config = dict(
    arch='convnext',
    model='sound classifier',
    dataset='synthesized solo parts of chorales (CocoChorales)',
    train_examples=39062,
    n_mels=64,
    hop_length=320,
    input='log_mel',
    spec_augment=True,
    win_length=400,
    targets=['instrument'],
    num_classes=13,
    isotropic=False,
    norm='layernorm',
    hidden_act='gelu_tanh',
    mlp_ratio=4,
    inner_norm=False,
    moe='top_k',
    num_experts=8,
    moe_every=2,
    expert_mlp_ratio=2,
    experts_per_token=2,
    shared_expert=False,
    patch_size=[4, 4],
    conv_stem=False,
    depths=[4, 8, 4],
    widths=[96, 192, 384],
    kernel_size=7,
    label_smoothing=0.1,
    loss='cross_entropy',
    head_dropout=0.1,
    residual_init='none',
    optimizer='muon',
    muon_scale='match_rms_adamw',
    learning_rate=0.0046,
    momentum=0.9,
    nesterov=True,
    orthogonalizer='newton_schulz_5',
    adamw_lr_other_params=0.0024,
    max_grad_norm=1.0,
    max_steps=7800,
    batch_size=128,
    epochs=25.6,
    lr_schedule='linear',
    final_lr_fraction=0.01,
    warmup_steps=390,
    weight_decay=0.1,
    adamw_weight_decay_other_params=0,
)
Rows from block 4 of a small sound classifier, named by matrix and row number. Rows with one number belong to one neuron. Each number is 50 + 12 x the weight over its row's rms, rounded and kept within 0 to 99. All counts start at 0.
Before each neuron's rows are labels from the 100 clips, of 14976, where the neuron reaches its highest value: "peak on" is the class under the peak. Only what is clearly more common there than usual is listed. The data: synthesized solo parts of chorales (CocoChorales). In brackets: how many of the 100.
# fc1: MLP up (model.blocks.4.mlp.fc1.weight, 768x192), inputs 0-95
# fc2: MLP down (model.blocks.4.mlp.fc2.weight, 192x768, transposed), outputs 0-95

peak on: F3 (29)
fc1.537:55 29 42 54 60 53 45 36 58 68 46 71 52 60 48 44 46 60 78 58 25 52 42 55 48 30 52 52 43 71 42 38 47 29 58 41 58 61 36 65 59 56 27 36 61 38 37 27 65 63 52 52 54 49 41 70 36 34 76 60 66 49 40 52 65 38 56 72 56 52 58 59 49 58 39 63 55 50 54 44 65 48 39 49 59 38 40 41 44 28 64 46 50 59 36 51
fc2.537:42 63 41 54 43 39 61 57 41 53 44 44 50 59 59 71 42 35 44 68 48 57 62 50 72 37 55 34 64 51 78 46 53 69 65 33 76 54 54 49 51 55 38 61 51 52 66 64 33 26 54 42 45 50 43 58 45 46 52 48 57 44 38 62 31 52 79 57 54 29 45 45 53 49 53 44 66 62 42 62 59 44 60 39 46 50 44 35 69 64 48 67 59 48 55 63

peak on: C4 (31)
fc1.322:28 44 43 65 61 55 54 31 47 36 43 43 37 58 35 50 55 35 55 53 42 34 41 27 60 54 54 60 69 42 45 53 68 54 61 41 48 52 22 42 52 60 65 62 44 35 67 52 48 78 74 60 52 68 51 66 51 58 39 61 51 53 48 49 42 62 54 50 46 70 56 51 48 50 54 35 66 36 64 54 41 53 59 51 41 73 45 63 48 44 48 44 34 46 64 56
fc2.322:52 56 31 72 60 65 57 59 69 60 45 62 64 42 39 69 59 50 40 23 39 62 43 52 63 38 39 61 55 53 49 45 58 54 52 46 49 39 38 46 63 49 46 49 57 48 40 44 35 55 32 40 53 36 56 54 44 37 62 46 63 62 54 65 54 52 40 46 67 52 50 69 45 70 47 65 56 38 46 43 61 46 49 51 53 41 46 45 74 46 66 51 55 47 39 45

peak on: silence (62)
fc1.653:45 54 58 52 55 74 31 45 29 37 41 43 55 49 39 48 33 47 31 63 60 55 41 50 35 57 53 42 64 28 66 54 38 68 36 31 47 58 52 44 40 51 46 50 67 55 73 48 61 56 37 61 49 53 52 71 52 61 44 70 33 50 48 36 28 53 41 45 51 57 42 28 38 69 40 74 60 35 64 65 51 47 57 52 56 45 58 31 52 36 61 56 44 49 57 45
fc2.653:71 16 32 54 61 65 17 45 56 44 42 44 53 68 46 52 38 67 24 26 49 32 44 34 49 47 39 53 46 56 53 60 74 50 78 34 52 38 38 45 40 41 56 55 63 51 53 56 22 46 41 50 66 47 28 62 44 58 59 63 61 42 50 50 52 47 40 37 44 54 41 55 34 40 44 63 47 59 56 37 46 49 64 43 56 50 73 60 51 44 50 16 45 52 25 52

peak on: A#4 (36)
fc1.437:43 57 53 26 54 68 42 28 61 40 46 64 54 44 57 39 40 46 46 53 51 61 39 30 63 40 63 64 45 34 51 52 48 49 64 51 40 49 49 67 42 47 68 61 47 41 61 48 54 47 47 56 50 45 49 71 28 41 43 58 32 37 62 59 51 46 57 46 24 47 55 40 55 60 54 26 78 47 68 60 44 60 54 55 42 46 59 60 48 30 46 60 48 52 60 57
fc2.437:70 47 51 54 49 56 30 42 40 47 29 20 54 65 60 76 47 49 54 45 59 70 60 49 46 51 75 43 37 63 64 51 38 28 51 54 46 26 31 59 55 66 61 43 52 48 69 41 53 54 46 50 47 49 41 24 77 28 45 53 48 40 13 48 52 48 33 46 38 48 58 47 53 53 28 51 49 48 49 36 45 54 42 49 26 39 46 47 55 46 60 42 55 59 56 46

peak on: E4 (27)
fc1.241:65 49 51 50 51 72 48 42 41 65 65 31 48 50 56 43 20 49 70 54 57 54 55 45 61 36 70 56 55 62 60 44 58 29 54 48 49 40 37 33 57 47 48 36 51 55 65 52 65 39 70 59 37 83 39 41 50 54 51 64 47 66 51 39 55 36 40 42 49 44 63 38 67 44 59 40 47 38 55 64 40 46 45 58 64 58 65 35 45 41 63 67 55 61 19 32
fc2.241:52 42 35 51 33 50 81 46 45 34 48 61 49 56 68 62 34 28 41 67 49 55 46 45 47 54 63 45 41 45 39 63 47 47 38 56 58 45 51 46 56 52 34 49 59 36 52 44 44 50 54 51 30 44 59 59 50 69 60 71 40 54 45 63 60 56 37 53 40 52 61 63 35 48 61 47 63 46 71 53 58 72 31 41 41 70 36 58 34 60 53 43 51 39 45 37

peak on: F#3 (26)
fc1.109:66 52 53 60 69 37 45 60 52 39 58 68 35 43 60 42 53 41 47 65 34 62 45 65 46 68 36 63 48 48 46 48 45 54 50 48 64 47 29 59 43 63 67 59 46 46 51 52 67 53 40 52 46 64 51 35 51 70 51 55 54 50 55 52 55 58 56 59 50 43 49 64 40 30 51 63 40 19 50 45 43 55 48 64 68 21 75 73 36 31 39 67 44 30 43 46
fc2.109:53 54 56 56 55 38 34 53 58 41 40 50 63 38 45 68 47 56 47 54 58 63 26 41 58 62 34 49 58 57 42 52 62 50 54 67 37 49 68 70 95 66 62 38 55 63 45 60 58 40 67 43 38 79 29 48 50 66 59 58 61 50 34 46 56 64 59 50 64 49 58 62 59 49 58 48 47 34 71 49 60 34 47 54 32 40 39 54 64 71 51 44 21 50 42 52

peak on: silence (99)
fc1.81:50 60 35 54 64 40 39 55 43 55 57 62 35 37 26 41 39 28 34 34 80 52 56 62 49 35 32 41 65 42 53 47 41 75 44 56 55 67 42 26 52 43 55 59 39 35 27 51 43 64 65 59 64 66 53 47 44 37 45 36 46 58 30 30 48 50 53 55 55 60 69 62 47 60 39 47 43 54 62 52 55 27 52 48 62 46 50 57 51 61 64 53 44 41 43 69
fc2.81:40 59 66 46 46 53 54 38 43 48 62 52 55 47 56 57 40 44 49 46 60 41 45 49 65 48 62 47 55 52 40 41 56 42 32 42 27 53 35 57 56 38 50 46 50 46 38 57 57 51 69 46 63 58 41 56 56 47 52 47 38 62 43 49 54 51 48 57 52 48 41 69 48 51 38 51 51 91 33 60 33 22 63 65 46 07 64 59 75 56 49 36 52 63 58 63

peak on: A#4 (45)
fc1.688:65 37 58 33 56 42 43 48 52 36 52 66 48 60 54 42 25 41 58 41 42 48 56 55 53 40 58 50 58 58 41 40 66 43 25 53 72 54 39 32 49 47 54 69 43 63 54 57 73 45 50 69 48 31 33 48 63 44 52 41 62 75 72 44 79 50 30 52 75 43 37 46 43 50 60 42 29 67 73 50 45 49 55 40 71 37 39 55 40 57 41 49 55 42 36 37
fc2.688:60 59 30 49 53 46 46 39 57 44 79 42 69 37 58 43 70 49 55 53 37 53 25 34 48 57 29 52 38 38 69 32 47 22 50 40 57 50 75 54 36 67 21 68 54 45 62 46 60 38 44 66 57 74 61 46 57 34 44 52 50 32 38 49 52 59 50 57 52 27 66 63 41 66 72 51 48 43 44 31 39 51 55 63 74 45 51 63 36 51 49 54 40 60 57 36

peak on: C#5 (34)
fc1.420:39 60 22 39 53 51 73 46 41 54 56 26 50 43 51 67 59 41 71 47 42 37 55 35 49 58 48 62 53 48 30 64 44 46 66 35 67 63 37 43 40 47 52 51 71 67 34 48 64 59 50 60 48 57 40 57 40 58 39 42 53 54 52 27 53 58 54 59 42 67 59 49 40 40 40 48 40 42 58 40 58 50 75 44 48 37 43 76 53 43 56 41 58 53 52 16
fc2.420:34 54 59 39 73 42 60 50 53 50 53 47 59 57 35 40 55 36 44 35 36 64 27 54 26 59 60 66 61 49 39 57 62 51 33 70 55 62 43 54 54 35 28 46 61 47 50 27 66 62 36 47 48 60 42 63 39 39 48 44 60 52 53 35 67 58 45 56 54 60 64 38 58 53 50 51 38 49 44 47 44 50 15 61 65 46 52 43 39 79 33 57 50 34 49 31

peak on: F3 (36); G3 (27)
fc1.674:69 38 45 37 44 55 51 58 49 50 50 40 37 52 65 48 36 52 57 45 64 42 39 47 34 55 75 55 43 40 61 47 19 55 13 55 45 44 47 45 51 45 56 43 29 39 48 17 57 43 64 46 50 60 56 65 56 49 67 52 61 35 37 39 52 48 56 63 67 72 58 55 47 69 44 19 31 47 68 63 53 71 45 59 58 56 46 52 55 54 66 74 57 46 48 64
fc2.674:57 29 73 43 27 53 46 55 40 39 14 42 44 52 32 49 38 53 59 48 46 21 55 43 58 55 48 44 37 38 53 40 38 52 41 37 28 63 40 49 51 38 65 31 27 41 33 50 40 48 53 83 57 26 51 44 49 60 49 69 30 38 38 50 44 66 55 63 55 62 59 49 63 46 62 49 42 54 59 70 55 46 56 24 41 43 56 64 70 73 58 44 41 49 45 49

peak on: silence (89)
fc1.330:53 44 57 48 43 42 32 69 47 38 52 30 58 64 67 75 46 40 58 53 39 31 38 42 51 57 20 37 60 43 46 56 51 66 37 55 68 64 44 51 56 77 72 44 41 74 69 43 66 65 43 42 64 51 59 04 47 57 44 60 63 44 41 47 44 38 70 58 59 63 57 67 44 53 53 49 49 52 45 51 47 42 51 48 63 43 55 45 38 68 41 47 53 41 33 65
fc2.330:68 58 71 60 63 30 68 68 32 49 55 47 50 44 44 61 45 52 45 70 40 54 61 60 47 50 46 34 50 66 23 56 35 61 43 50 48 53 57 56 53 46 33 66 59 49 47 49 54 52 61 59 60 62 71 43 48 44 44 49 50 77 68 51 46 46 52 58 44 42 47 43 77 59 67 57 46 62 41 53 66 53 57 08 65 62 42 52 56 48 57 41 31 46 48 65

peak on: A#4 (52)
fc1.343:48 30 27 33 48 57 48 59 51 66 45 53 57 43 54 49 64 43 61 45 54 56 62 78 42 24 61 48 50 52 46 39 50 49 45 49 41 66 41 67 43 62 51 48 44 42 43 32 66 53 51 47 24 48 35 52 34 55 56 48 71 61 44 34 68 49 44 74 31 63 41 37 36 61 46 12 41 39 69 36 36 52 60 45 38 48 61 56 72 34 76 45 49 68 64 56
fc2.343:41 57 49 61 43 31 32 57 43 49 37 36 29 51 66 43 33 36 32 63 34 39 56 70 44 42 73 42 46 41 25 55 68 59 40 43 43 23 35 43 44 63 45 42 68 42 46 39 56 34 40 48 49 57 34 44 30 38 60 61 49 38 46 32 72 38 68 52 49 44 65 53 53 30 39 49 76 41 57 36 42 53 38 37 57 51 49 40 59 63 56 45 64 34 42 54

peak on: A#4 (38)
fc1.333:76 69 52 44 44 42 53 42 56 54 56 36 48 61 50 62 37 64 51 49 36 67 53 65 63 43 44 40 49 62 49 43 37 35 45 54 43 43 45 37 41 79 53 40 52 70 49 49 65 50 56 54 49 60 57 74 41 37 36 43 42 38 58 41 35 43 51 18 64 59 49 36 39 52 53 33 45 54 73 67 57 55 53 30 44 53 59 33 55 59 50 45 53 51 31 58
fc2.333:65 62 54 51 51 42 34 24 33 53 59 50 42 80 61 42 48 68 24 66 49 45 60 31 64 50 60 53 39 30 56 71 44 47 58 57 47 48 65 65 68 39 47 37 61 39 54 51 41 45 45 73 46 41 53 47 45 56 59 54 57 47 52 38 52 43 52 30 50 46 64 44 76 56 47 60 41 42 77 51 46 43 31 46 46 70 57 80 57 44 60 55 51 55 77 56

peak on: A#4 (30); A4 (25)
fc1.512:31 80 48 35 58 48 39 34 53 46 40 41 58 51 27 58 61 51 75 67 44 47 25 62 39 53 69 55 60 60 38 46 23 50 39 66 53 61 62 54 27 25 43 43 53 62 71 40 64 59 54 43 48 35 37 49 25 64 49 40 71 48 44 63 67 53 63 43 34 45 47 66 48 52 54 33 51 40 68 31 67 43 63 48 35 57 55 46 62 51 73 54 66 36 56 41
fc2.512:43 54 43 52 50 56 66 61 67 36 35 56 44 62 58 43 61 37 62 33 34 36 35 50 26 42 45 17 29 49 67 38 45 54 49 45 60 48 64 79 77 61 35 43 68 49 66 38 72 55 47 51 45 66 47 47 80 43 39 49 55 50 55 38 65 45 55 20 50 48 61 45 48 38 52 50 39 62 48 63 60 50 57 73 57 44 47 50 47 72 52 28 56 46 31 57

peak on: F3 (45)
fc1.121:43 23 42 46 29 58 44 35 63 52 70 39 46 68 54 52 38 53 33 42 47 72 38 28 49 38 44 63 48 71 41 54 55 46 42 22 53 61 48 64 43 65 53 64 53 55 50 43 51 59 46 57 49 54 52 54 59 57 52 52 50 72 64 70 39 38 29 34 53 66 45 48 46 58 66 38 73 23 39 50 37 32 49 60 52 41 40 50 56 49 44 48 48 73 43 45
fc2.121:41 56 43 63 29 66 42 43 54 51 50 46 46 65 48 35 50 62 57 48 43 46 41 44 33 42 41 42 66 30 36 49 60 58 29 41 39 50 28 33 43 41 43 62 51 40 39 28 58 41 80 58 32 62 66 40 55 50 65 59 56 60 48 59 42 62 36 24 33 59 40 32 88 49 61 48 46 78 58 70 46 39 39 63 43 48 53 56 62 57 45 22 55 47 51 69

peak on: E4 (43)
fc1.85:54 51 47 51 48 55 49 41 47 40 53 47 52 54 56 71 42 50 58 56 33 54 55 30 54 29 60 49 44 46 43 50 66 44 44 71 65 23 46 60 67 61 61 56 46 53 56 48 38 61 53 62 51 68 72 59 31 39 54 49 48 54 65 40 67 47 39 42 30 76 74 81 37 46 50 78 74 58 35 52 54 63 51 48 57 34 38 27 55 52 46 53 47 43 51 65
fc2.85:65 40 57 56 54 40 56 59 69 47 43 56 44 31 44 68 70 62 28 51 55 48 38 65 61 53 76 41 35 45 61 70 51 46 56 44 52 41 66 43 62 64 44 76 43 72 50 59 56 41 40 58 26 57 44 37 45 59 30 54 36 45 40 66 46 69 55 69 57 31 24 51 32 45 49 47 49 50 55 34 33 63 49 37 58 58 50 59 55 44 56 33 65 66 51 60

peak on: C#5 (40); C5 (28)
fc1.364:52 35 61 70 31 32 47 52 73 41 41 70 56 66 36 49 41 51 42 39 47 59 49 46 31 44 49 50 46 58 66 69 73 39 51 37 29 48 52 32 43 37 44 40 57 61 34 49 47 50 48 30 40 60 40 39 46 33 75 67 65 50 55 57 57 62 37 44 56 44 68 61 58 45 55 42 71 56 46 44 43 51 63 41 58 37 58 23 40 48 50 21 58 69 60 50
fc2.364:59 33 63 46 62 33 52 47 64 63 47 36 30 57 82 56 36 56 37 52 39 45 65 45 44 53 46 79 47 42 40 47 42 54 55 68 50 51 34 38 50 51 42 55 68 52 32 56 46 39 48 41 54 13 52 50 58 46 44 33 59 68 62 63 51 43 60 22 44 59 54 63 46 30 47 52 49 52 37 51 61 48 50 56 34 53 42 64 55 44 52 57 54 46 43 46

peak on: F3 (36)
fc1.732:48 35 54 50 71 58 47 46 71 73 52 41 24 52 39 60 60 31 48 71 42 75 57 47 44 43 60 31 63 66 48 36 58 50 41 46 47 58 43 70 63 70 44 53 81 62 57 45 37 49 48 68 51 29 59 62 45 40 55 61 46 57 72 32 37 38 50 67 54 48 50 56 50 51 41 38 42 52 45 42 41 56 60 51 53 46 42 43 59 53 55 66 57 32 60 56
fc2.732:53 71 67 67 53 32 54 41 76 49 48 52 61 51 43 39 57 41 32 57 39 50 53 48 41 46 42 54 52 48 73 57 43 37 54 49 37 49 29 50 25 48 44 53 63 51 22 48 56 22 57 50 62 66 50 61 56 39 56 54 41 45 62 55 61 57 65 60 52 29 53 45 40 45 45 46 49 68 44 55 58 66 36 73 48 62 53 60 63 52 44 54 53 30 44 49

peak on: C#5 (32)
fc1.748:56 43 33 40 48 47 37 67 41 48 23 50 40 45 57 51 51 74 46 69 49 47 52 34 50 66 49 45 50 54 36 58 80 46 59 48 55 55 48 45 64 42 50 64 61 40 43 37 73 43 52 34 61 40 39 64 50 75 48 50 64 41 74 52 57 41 38 70 64 45 57 52 45 47 52 41 28 69 46 56 49 39 59 71 43 44 18 39 50 57 67 40 56 62 60 57
fc2.748:19 83 62 53 54 52 43 66 45 49 38 50 63 33 57 29 42 49 58 48 66 54 35 53 39 54 43 45 59 53 49 70 43 44 48 55 33 56 50 66 58 52 54 64 56 40 40 32 65 52 55 48 57 24 60 49 54 52 48 53 52 57 54 44 53 73 50 51 74 52 44 68 49 56 61 75 32 68 66 54 57 37 67 47 73 47 56 42 55 77 72 42 42 46 63 66

peak on: silence (98)
fc1.258:69 65 58 50 50 40 45 44 73 36 42 47 62 41 56 41 42 51 50 44 52 34 55 63 60 53 29 45 54 44 41 52 64 46 66 73 58 53 44 65 40 79 51 65 57 59 65 50 43 45 41 38 30 49 58 32 50 50 57 37 52 47 57 42 73 35 42 45 35 37 75 47 61 48 40 60 51 67 65 60 42 41 62 48 45 47 58 58 30 67 64 39 47 59 54 52
fc2.258:45 53 51 42 73 33 60 56 32 58 64 26 38 48 67 50 38 52 76 35 44 53 55 53 53 49 51 44 56 43 43 53 31 39 50 50 39 29 44 34 49 44 46 69 58 43 28 48 47 58 50 38 45 54 70 40 46 67 27 51 45 70 48 32 34 37 28 44 45 45 58 62 65 47 62 32 38 56 39 66 12 44 51 35 41 54 23 63 44 51 58 43 49 32 45 32

peak on: A#4 (97)
fc1.21:52 35 44 44 35 58 56 47 42 64 63 51 54 59 53 69 47 44 53 55 57 55 46 54 40 43 56 70 58 58 28 45 57 48 50 38 55 55 47 53 57 43 67 77 40 73 45 39 55 52 35 49 51 29 21 41 29 40 46 63 78 54 55 42 54 26 50 75 46 49 62 61 48 45 47 36 20 36 49 32 34 46 70 59 43 67 64 31 60 49 62 41 49 54 41 48
fc2.21:41 59 39 52 51 37 46 51 52 55 39 49 39 53 61 64 47 28 44 67 37 41 55 68 42 22 41 54 37 50 47 50 59 49 47 45 58 56 45 56 67 46 40 59 69 48 79 53 44 51 35 65 49 54 54 54 46 44 59 42 54 53 57 10 54 45 73 30 52 50 56 51 28 57 50 43 65 51 60 60 28 41 51 42 44 38 82 46 58 63 42 54 59 28 37 56

peak on: C#5 (63); B4 (26)
fc1.162:34 48 40 60 57 40 58 50 47 65 39 47 29 36 67 49 35 53 59 42 71 26 70 35 36 45 57 71 64 21 47 52 55 72 50 52 52 49 85 52 35 47 57 47 53 44 55 39 49 39 42 64 57 36 53 30 73 36 63 41 55 48 48 43 46 62 51 60 29 57 54 53 25 56 44 22 46 36 51 55 62 53 42 51 46 52 64 46 51 36 46 49 52 63 64 55
fc2.162:47 66 58 34 33 59 48 45 69 48 49 55 51 32 38 39 38 58 35 46 51 30 33 37 51 47 44 45 49 55 64 51 43 35 47 54 41 43 50 47 59 50 43 41 37 46 58 45 56 58 59 77 68 62 55 65 65 47 55 41 40 61 47 55 36 59 51 50 54 51 69 60 32 49 47 28 64 38 52 54 47 47 59 71 48 57 53 40 54 57 64 65 50 51 48 33

peak on: C4 (76)
fc1.458:55 28 55 72 58 50 33 30 50 60 54 63 52 51 52 57 64 53 42 31 50 57 43 56 74 38 55 49 39 56 53 41 59 48 49 50 41 48 81 56 45 49 42 68 42 27 48 24 70 19 38 35 43 63 60 42 42 44 60 46 37 68 65 64 42 43 63 39 37 34 56 37 38 51 35 49 62 38 55 60 26 57 53 69 41 28 32 48 62 63 40 36 78 56 48 51
fc2.458:53 34 43 53 38 44 63 34 49 68 44 54 60 38 36 75 46 69 44 47 44 73 55 73 27 56 51 42 76 71 51 54 49 47 51 49 61 32 70 54 61 46 46 42 48 59 38 36 40 48 34 60 54 39 56 26 49 26 35 62 58 53 42 62 64 38 61 67 39 37 55 54 54 59 63 61 31 53 44 36 40 29 62 58 24 56 38 47 39 37 74 48 44 60 66 49

peak on: C4 (39); D4 (29)
fc1.693:36 64 29 63 57 41 44 43 51 49 47 39 56 46 67 32 67 29 42 56 48 31 45 54 38 44 57 47 65 30 45 63 42 57 68 45 74 48 80 62 48 47 52 43 62 53 40 38 47 52 43 56 67 33 65 69 82 33 58 61 48 35 28 51 45 46 64 41 64 47 36 61 34 49 73 36 59 50 44 49 44 43 37 57 50 44 52 40 66 31 45 50 62 48 49 42
fc2.693:50 70 52 49 64 71 36 59 59 59 50 55 36 51 40 37 31 47 30 31 48 50 55 31 68 66 60 40 45 44 62 61 33 30 47 54 55 59 46 52 44 49 53 45 42 49 69 54 56 48 60 98 35 58 44 51 71 56 40 56 70 68 58 51 12 55 35 62 44 56 49 50 53 52 45 62 60 46 54 62 31 51 63 55 55 45 50 50 53 58 50 56 59 40 60 32

peak on: F#3 (41)
fc1.569:50 41 36 58 41 62 59 68 61 39 54 39 57 53 54 55 44 45 39 60 34 60 44 59 57 34 38 40 67 57 41 47 39 58 56 58 40 38 69 59 50 50 43 49 55 70 40 38 54 41 41 61 38 48 27 38 55 46 53 67 50 31 61 85 29 61 35 62 52 31 38 49 32 39 34 42 28 66 41 39 61 52 52 70 61 24 52 50 58 66 59 40 58 31 59 52
fc2.569:46 54 57 52 63 26 47 48 64 40 44 49 40 39 39 72 57 46 27 53 58 57 63 50 33 37 60 48 58 56 59 51 54 53 61 50 65 52 40 58 35 59 41 25 43 34 40 51 52 46 37 58 34 55 62 38 48 40 65 39 62 81 53 62 64 50 36 56 60 32 90 58 48 77 53 32 60 49 59 42 49 46 41 28 57 67 55 32 32 52 80 63 45 68 62 52

peak on: C#5 (28)
fc1.388:46 25 42 64 34 67 40 42 66 61 58 45 33 50 45 54 41 53 74 42 50 33 64 63 56 71 49 55 50 52 60 49 57 37 54 34 75 60 24 57 39 56 49 45 43 30 59 66 37 65 46 64 63 65 49 55 47 38 52 42 36 57 51 57 48 62 62 49 44 38 46 33 36 34 35 54 50 72 59 18 66 54 55 56 56 42 41 59 52 32 44 43 56 46 60 58
fc2.388:42 80 73 55 47 60 62 32 33 53 53 46 57 41 34 41 44 48 63 72 45 40 43 32 58 69 34 60 52 57 42 46 45 68 62 38 63 55 44 41 45 44 51 40 45 32 60 62 50 66 22 30 53 48 50 36 38 49 23 29 61 43 66 71 50 57 50 53 53 68 59 56 46 38 68 65 42 32 70 55 58 57 47 73 53 38 44 58 57 53 46 58 68 53 40 61

peak on: silence (100)
fc1.719:35 51 56 24 50 62 28 41 34 47 65 57 70 63 65 39 48 50 44 51 70 33 48 34 51 55 48 52 63 58 37 41 52 51 49 43 69 39 54 67 72 82 66 57 40 59 66 49 57 51 55 40 37 65 38 54 57 49 36 54 55 45 59 37 34 46 32 50 66 42 58 31 56 34 15 66 64 60 57 52 40 76 50 54 41 50 35 47 55 57 51 51 67 51 50 40
fc2.719:42 43 56 51 48 45 41 60 61 43 56 59 50 57 42 35 61 25 39 29 40 45 50 61 60 38 41 60 52 46 37 57 73 46 35 42 66 44 43 55 73 55 61 72 50 41 44 41 51 52 44 48 27 55 47 80 63 64 30 67 50 35 46 62 63 69 43 38 33 48 70 49 36 19 52 40 50 43 49 62 48 60 21 45 58 60 38 64 45 60 46 37 37 46 59 42

peak on: E4 (65)
fc1.607:49 59 50 28 52 42 40 57 39 40 33 60 62 37 49 57 49 46 55 39 45 71 55 38 57 44 41 67 63 46 51 56 36 28 45 63 42 58 64 26 49 44 74 51 57 52 56 47 64 53 64 69 55 54 74 59 55 46 30 47 65 43 26 41 78 62 24 66 72 53 54 64 57 59 73 61 78 54 56 50 51 29 72 47 72 53 34 42 51 59 38 63 59 54 58 25
fc2.607:62 59 59 51 68 27 50 31 49 28 25 86 50 43 37 51 52 50 61 49 63 45 58 56 38 66 52 67 43 44 45 51 33 45 46 55 48 56 59 43 41 63 28 61 75 55 57 56 49 54 57 57 61 65 54 33 41 61 41 41 39 54 54 59 54 47 38 62 32 44 36 63 43 67 47 39 45 49 51 53 39 36 56 42 61 48 54 77 47 58 55 49 40 42 40 55

peak on: C#5 (33)
fc1.237:60 48 39 49 42 70 36 37 37 70 46 50 67 38 73 58 58 57 47 60 36 43 34 63 64 52 43 41 42 71 53 49 52 39 46 51 27 38 67 52 37 47 69 57 67 36 53 46 61 65 52 59 44 66 47 61 58 50 35 49 51 46 56 27 41 54 74 59 55 55 60 57 33 50 52 54 45 56 45 49 28 42 45 37 38 46 53 61 59 42 49 19 60 47 64 63
fc2.237:46 68 48 63 48 71 60 27 61 50 60 59 62 29 49 54 48 51 41 55 43 44 43 50 58 56 53 55 47 66 48 65 51 44 35 50 76 36 33 25 52 65 55 49 49 41 46 47 58 52 19 43 56 53 34 59 44 47 35 27 50 43 68 54 46 54 55 31 49 23 52 43 39 53 36 60 52 61 52 54 51 60 46 54 52 49 69 56 46 58 42 59 58 71 38 74

peak on: F3 (25)
fc1.708:40 44 48 86 45 60 39 56 54 42 41 61 41 63 69 33 58 57 56 65 46 42 42 69 57 31 37 55 35 52 62 53 62 42 51 31 50 66 51 56 53 79 31 64 51 53 74 61 59 55 40 45 60 39 52 44 54 36 56 49 36 73 73 51 35 37 31 60 50 38 34 43 61 50 46 54 47 57 30 34 41 54 62 40 45 40 49 56 46 30 44 50 43 51 57 46
fc2.708:55 54 46 51 37 44 74 64 50 52 73 52 64 53 37 44 38 63 55 39 38 56 64 47 54 18 46 55 31 76 56 42 37 62 35 55 57 62 37 59 58 63 44 57 55 55 36 67 38 45 34 49 47 46 48 49 28 45 50 36 61 50 65 44 41 78 58 37 48 50 67 37 46 46 53 35 59 66 39 44 59 51 73 67 48 47 39 34 64 54 83 29 57 38 41 49

peak on: F3 (29)
fc1.453:51 54 31 44 67 55 32 04 63 43 58 58 41 53 48 35 31 48 62 48 60 48 47 50 55 27 50 55 51 63 58 58 47 65 67 62 43 45 40 51 44 70 33 61 60 39 40 37 30 48 37 37 77 23 55 44 45 45 35 43 66 41 48 44 59 40 55 39 57 49 47 31 44 67 44 46 39 19 46 62 51 49 58 35 46 40 51 52 56 55 62 50 45 45 54 46
fc2.453:73 57 65 55 21 58 46 47 67 57 56 50 54 71 72 72 50 43 51 67 66 69 50 40 60 60 40 31 55 63 35 51 49 70 72 49 71 61 50 49 19 40 74 47 53 57 42 40 49 67 33 34 42 65 42 59 42 70 53 35 46 50 37 48 48 56 57 39 46 57 49 40 53 54 42 39 28 58 56 58 41 33 36 59 66 64 61 26 45 58 55 49 54 44 74 52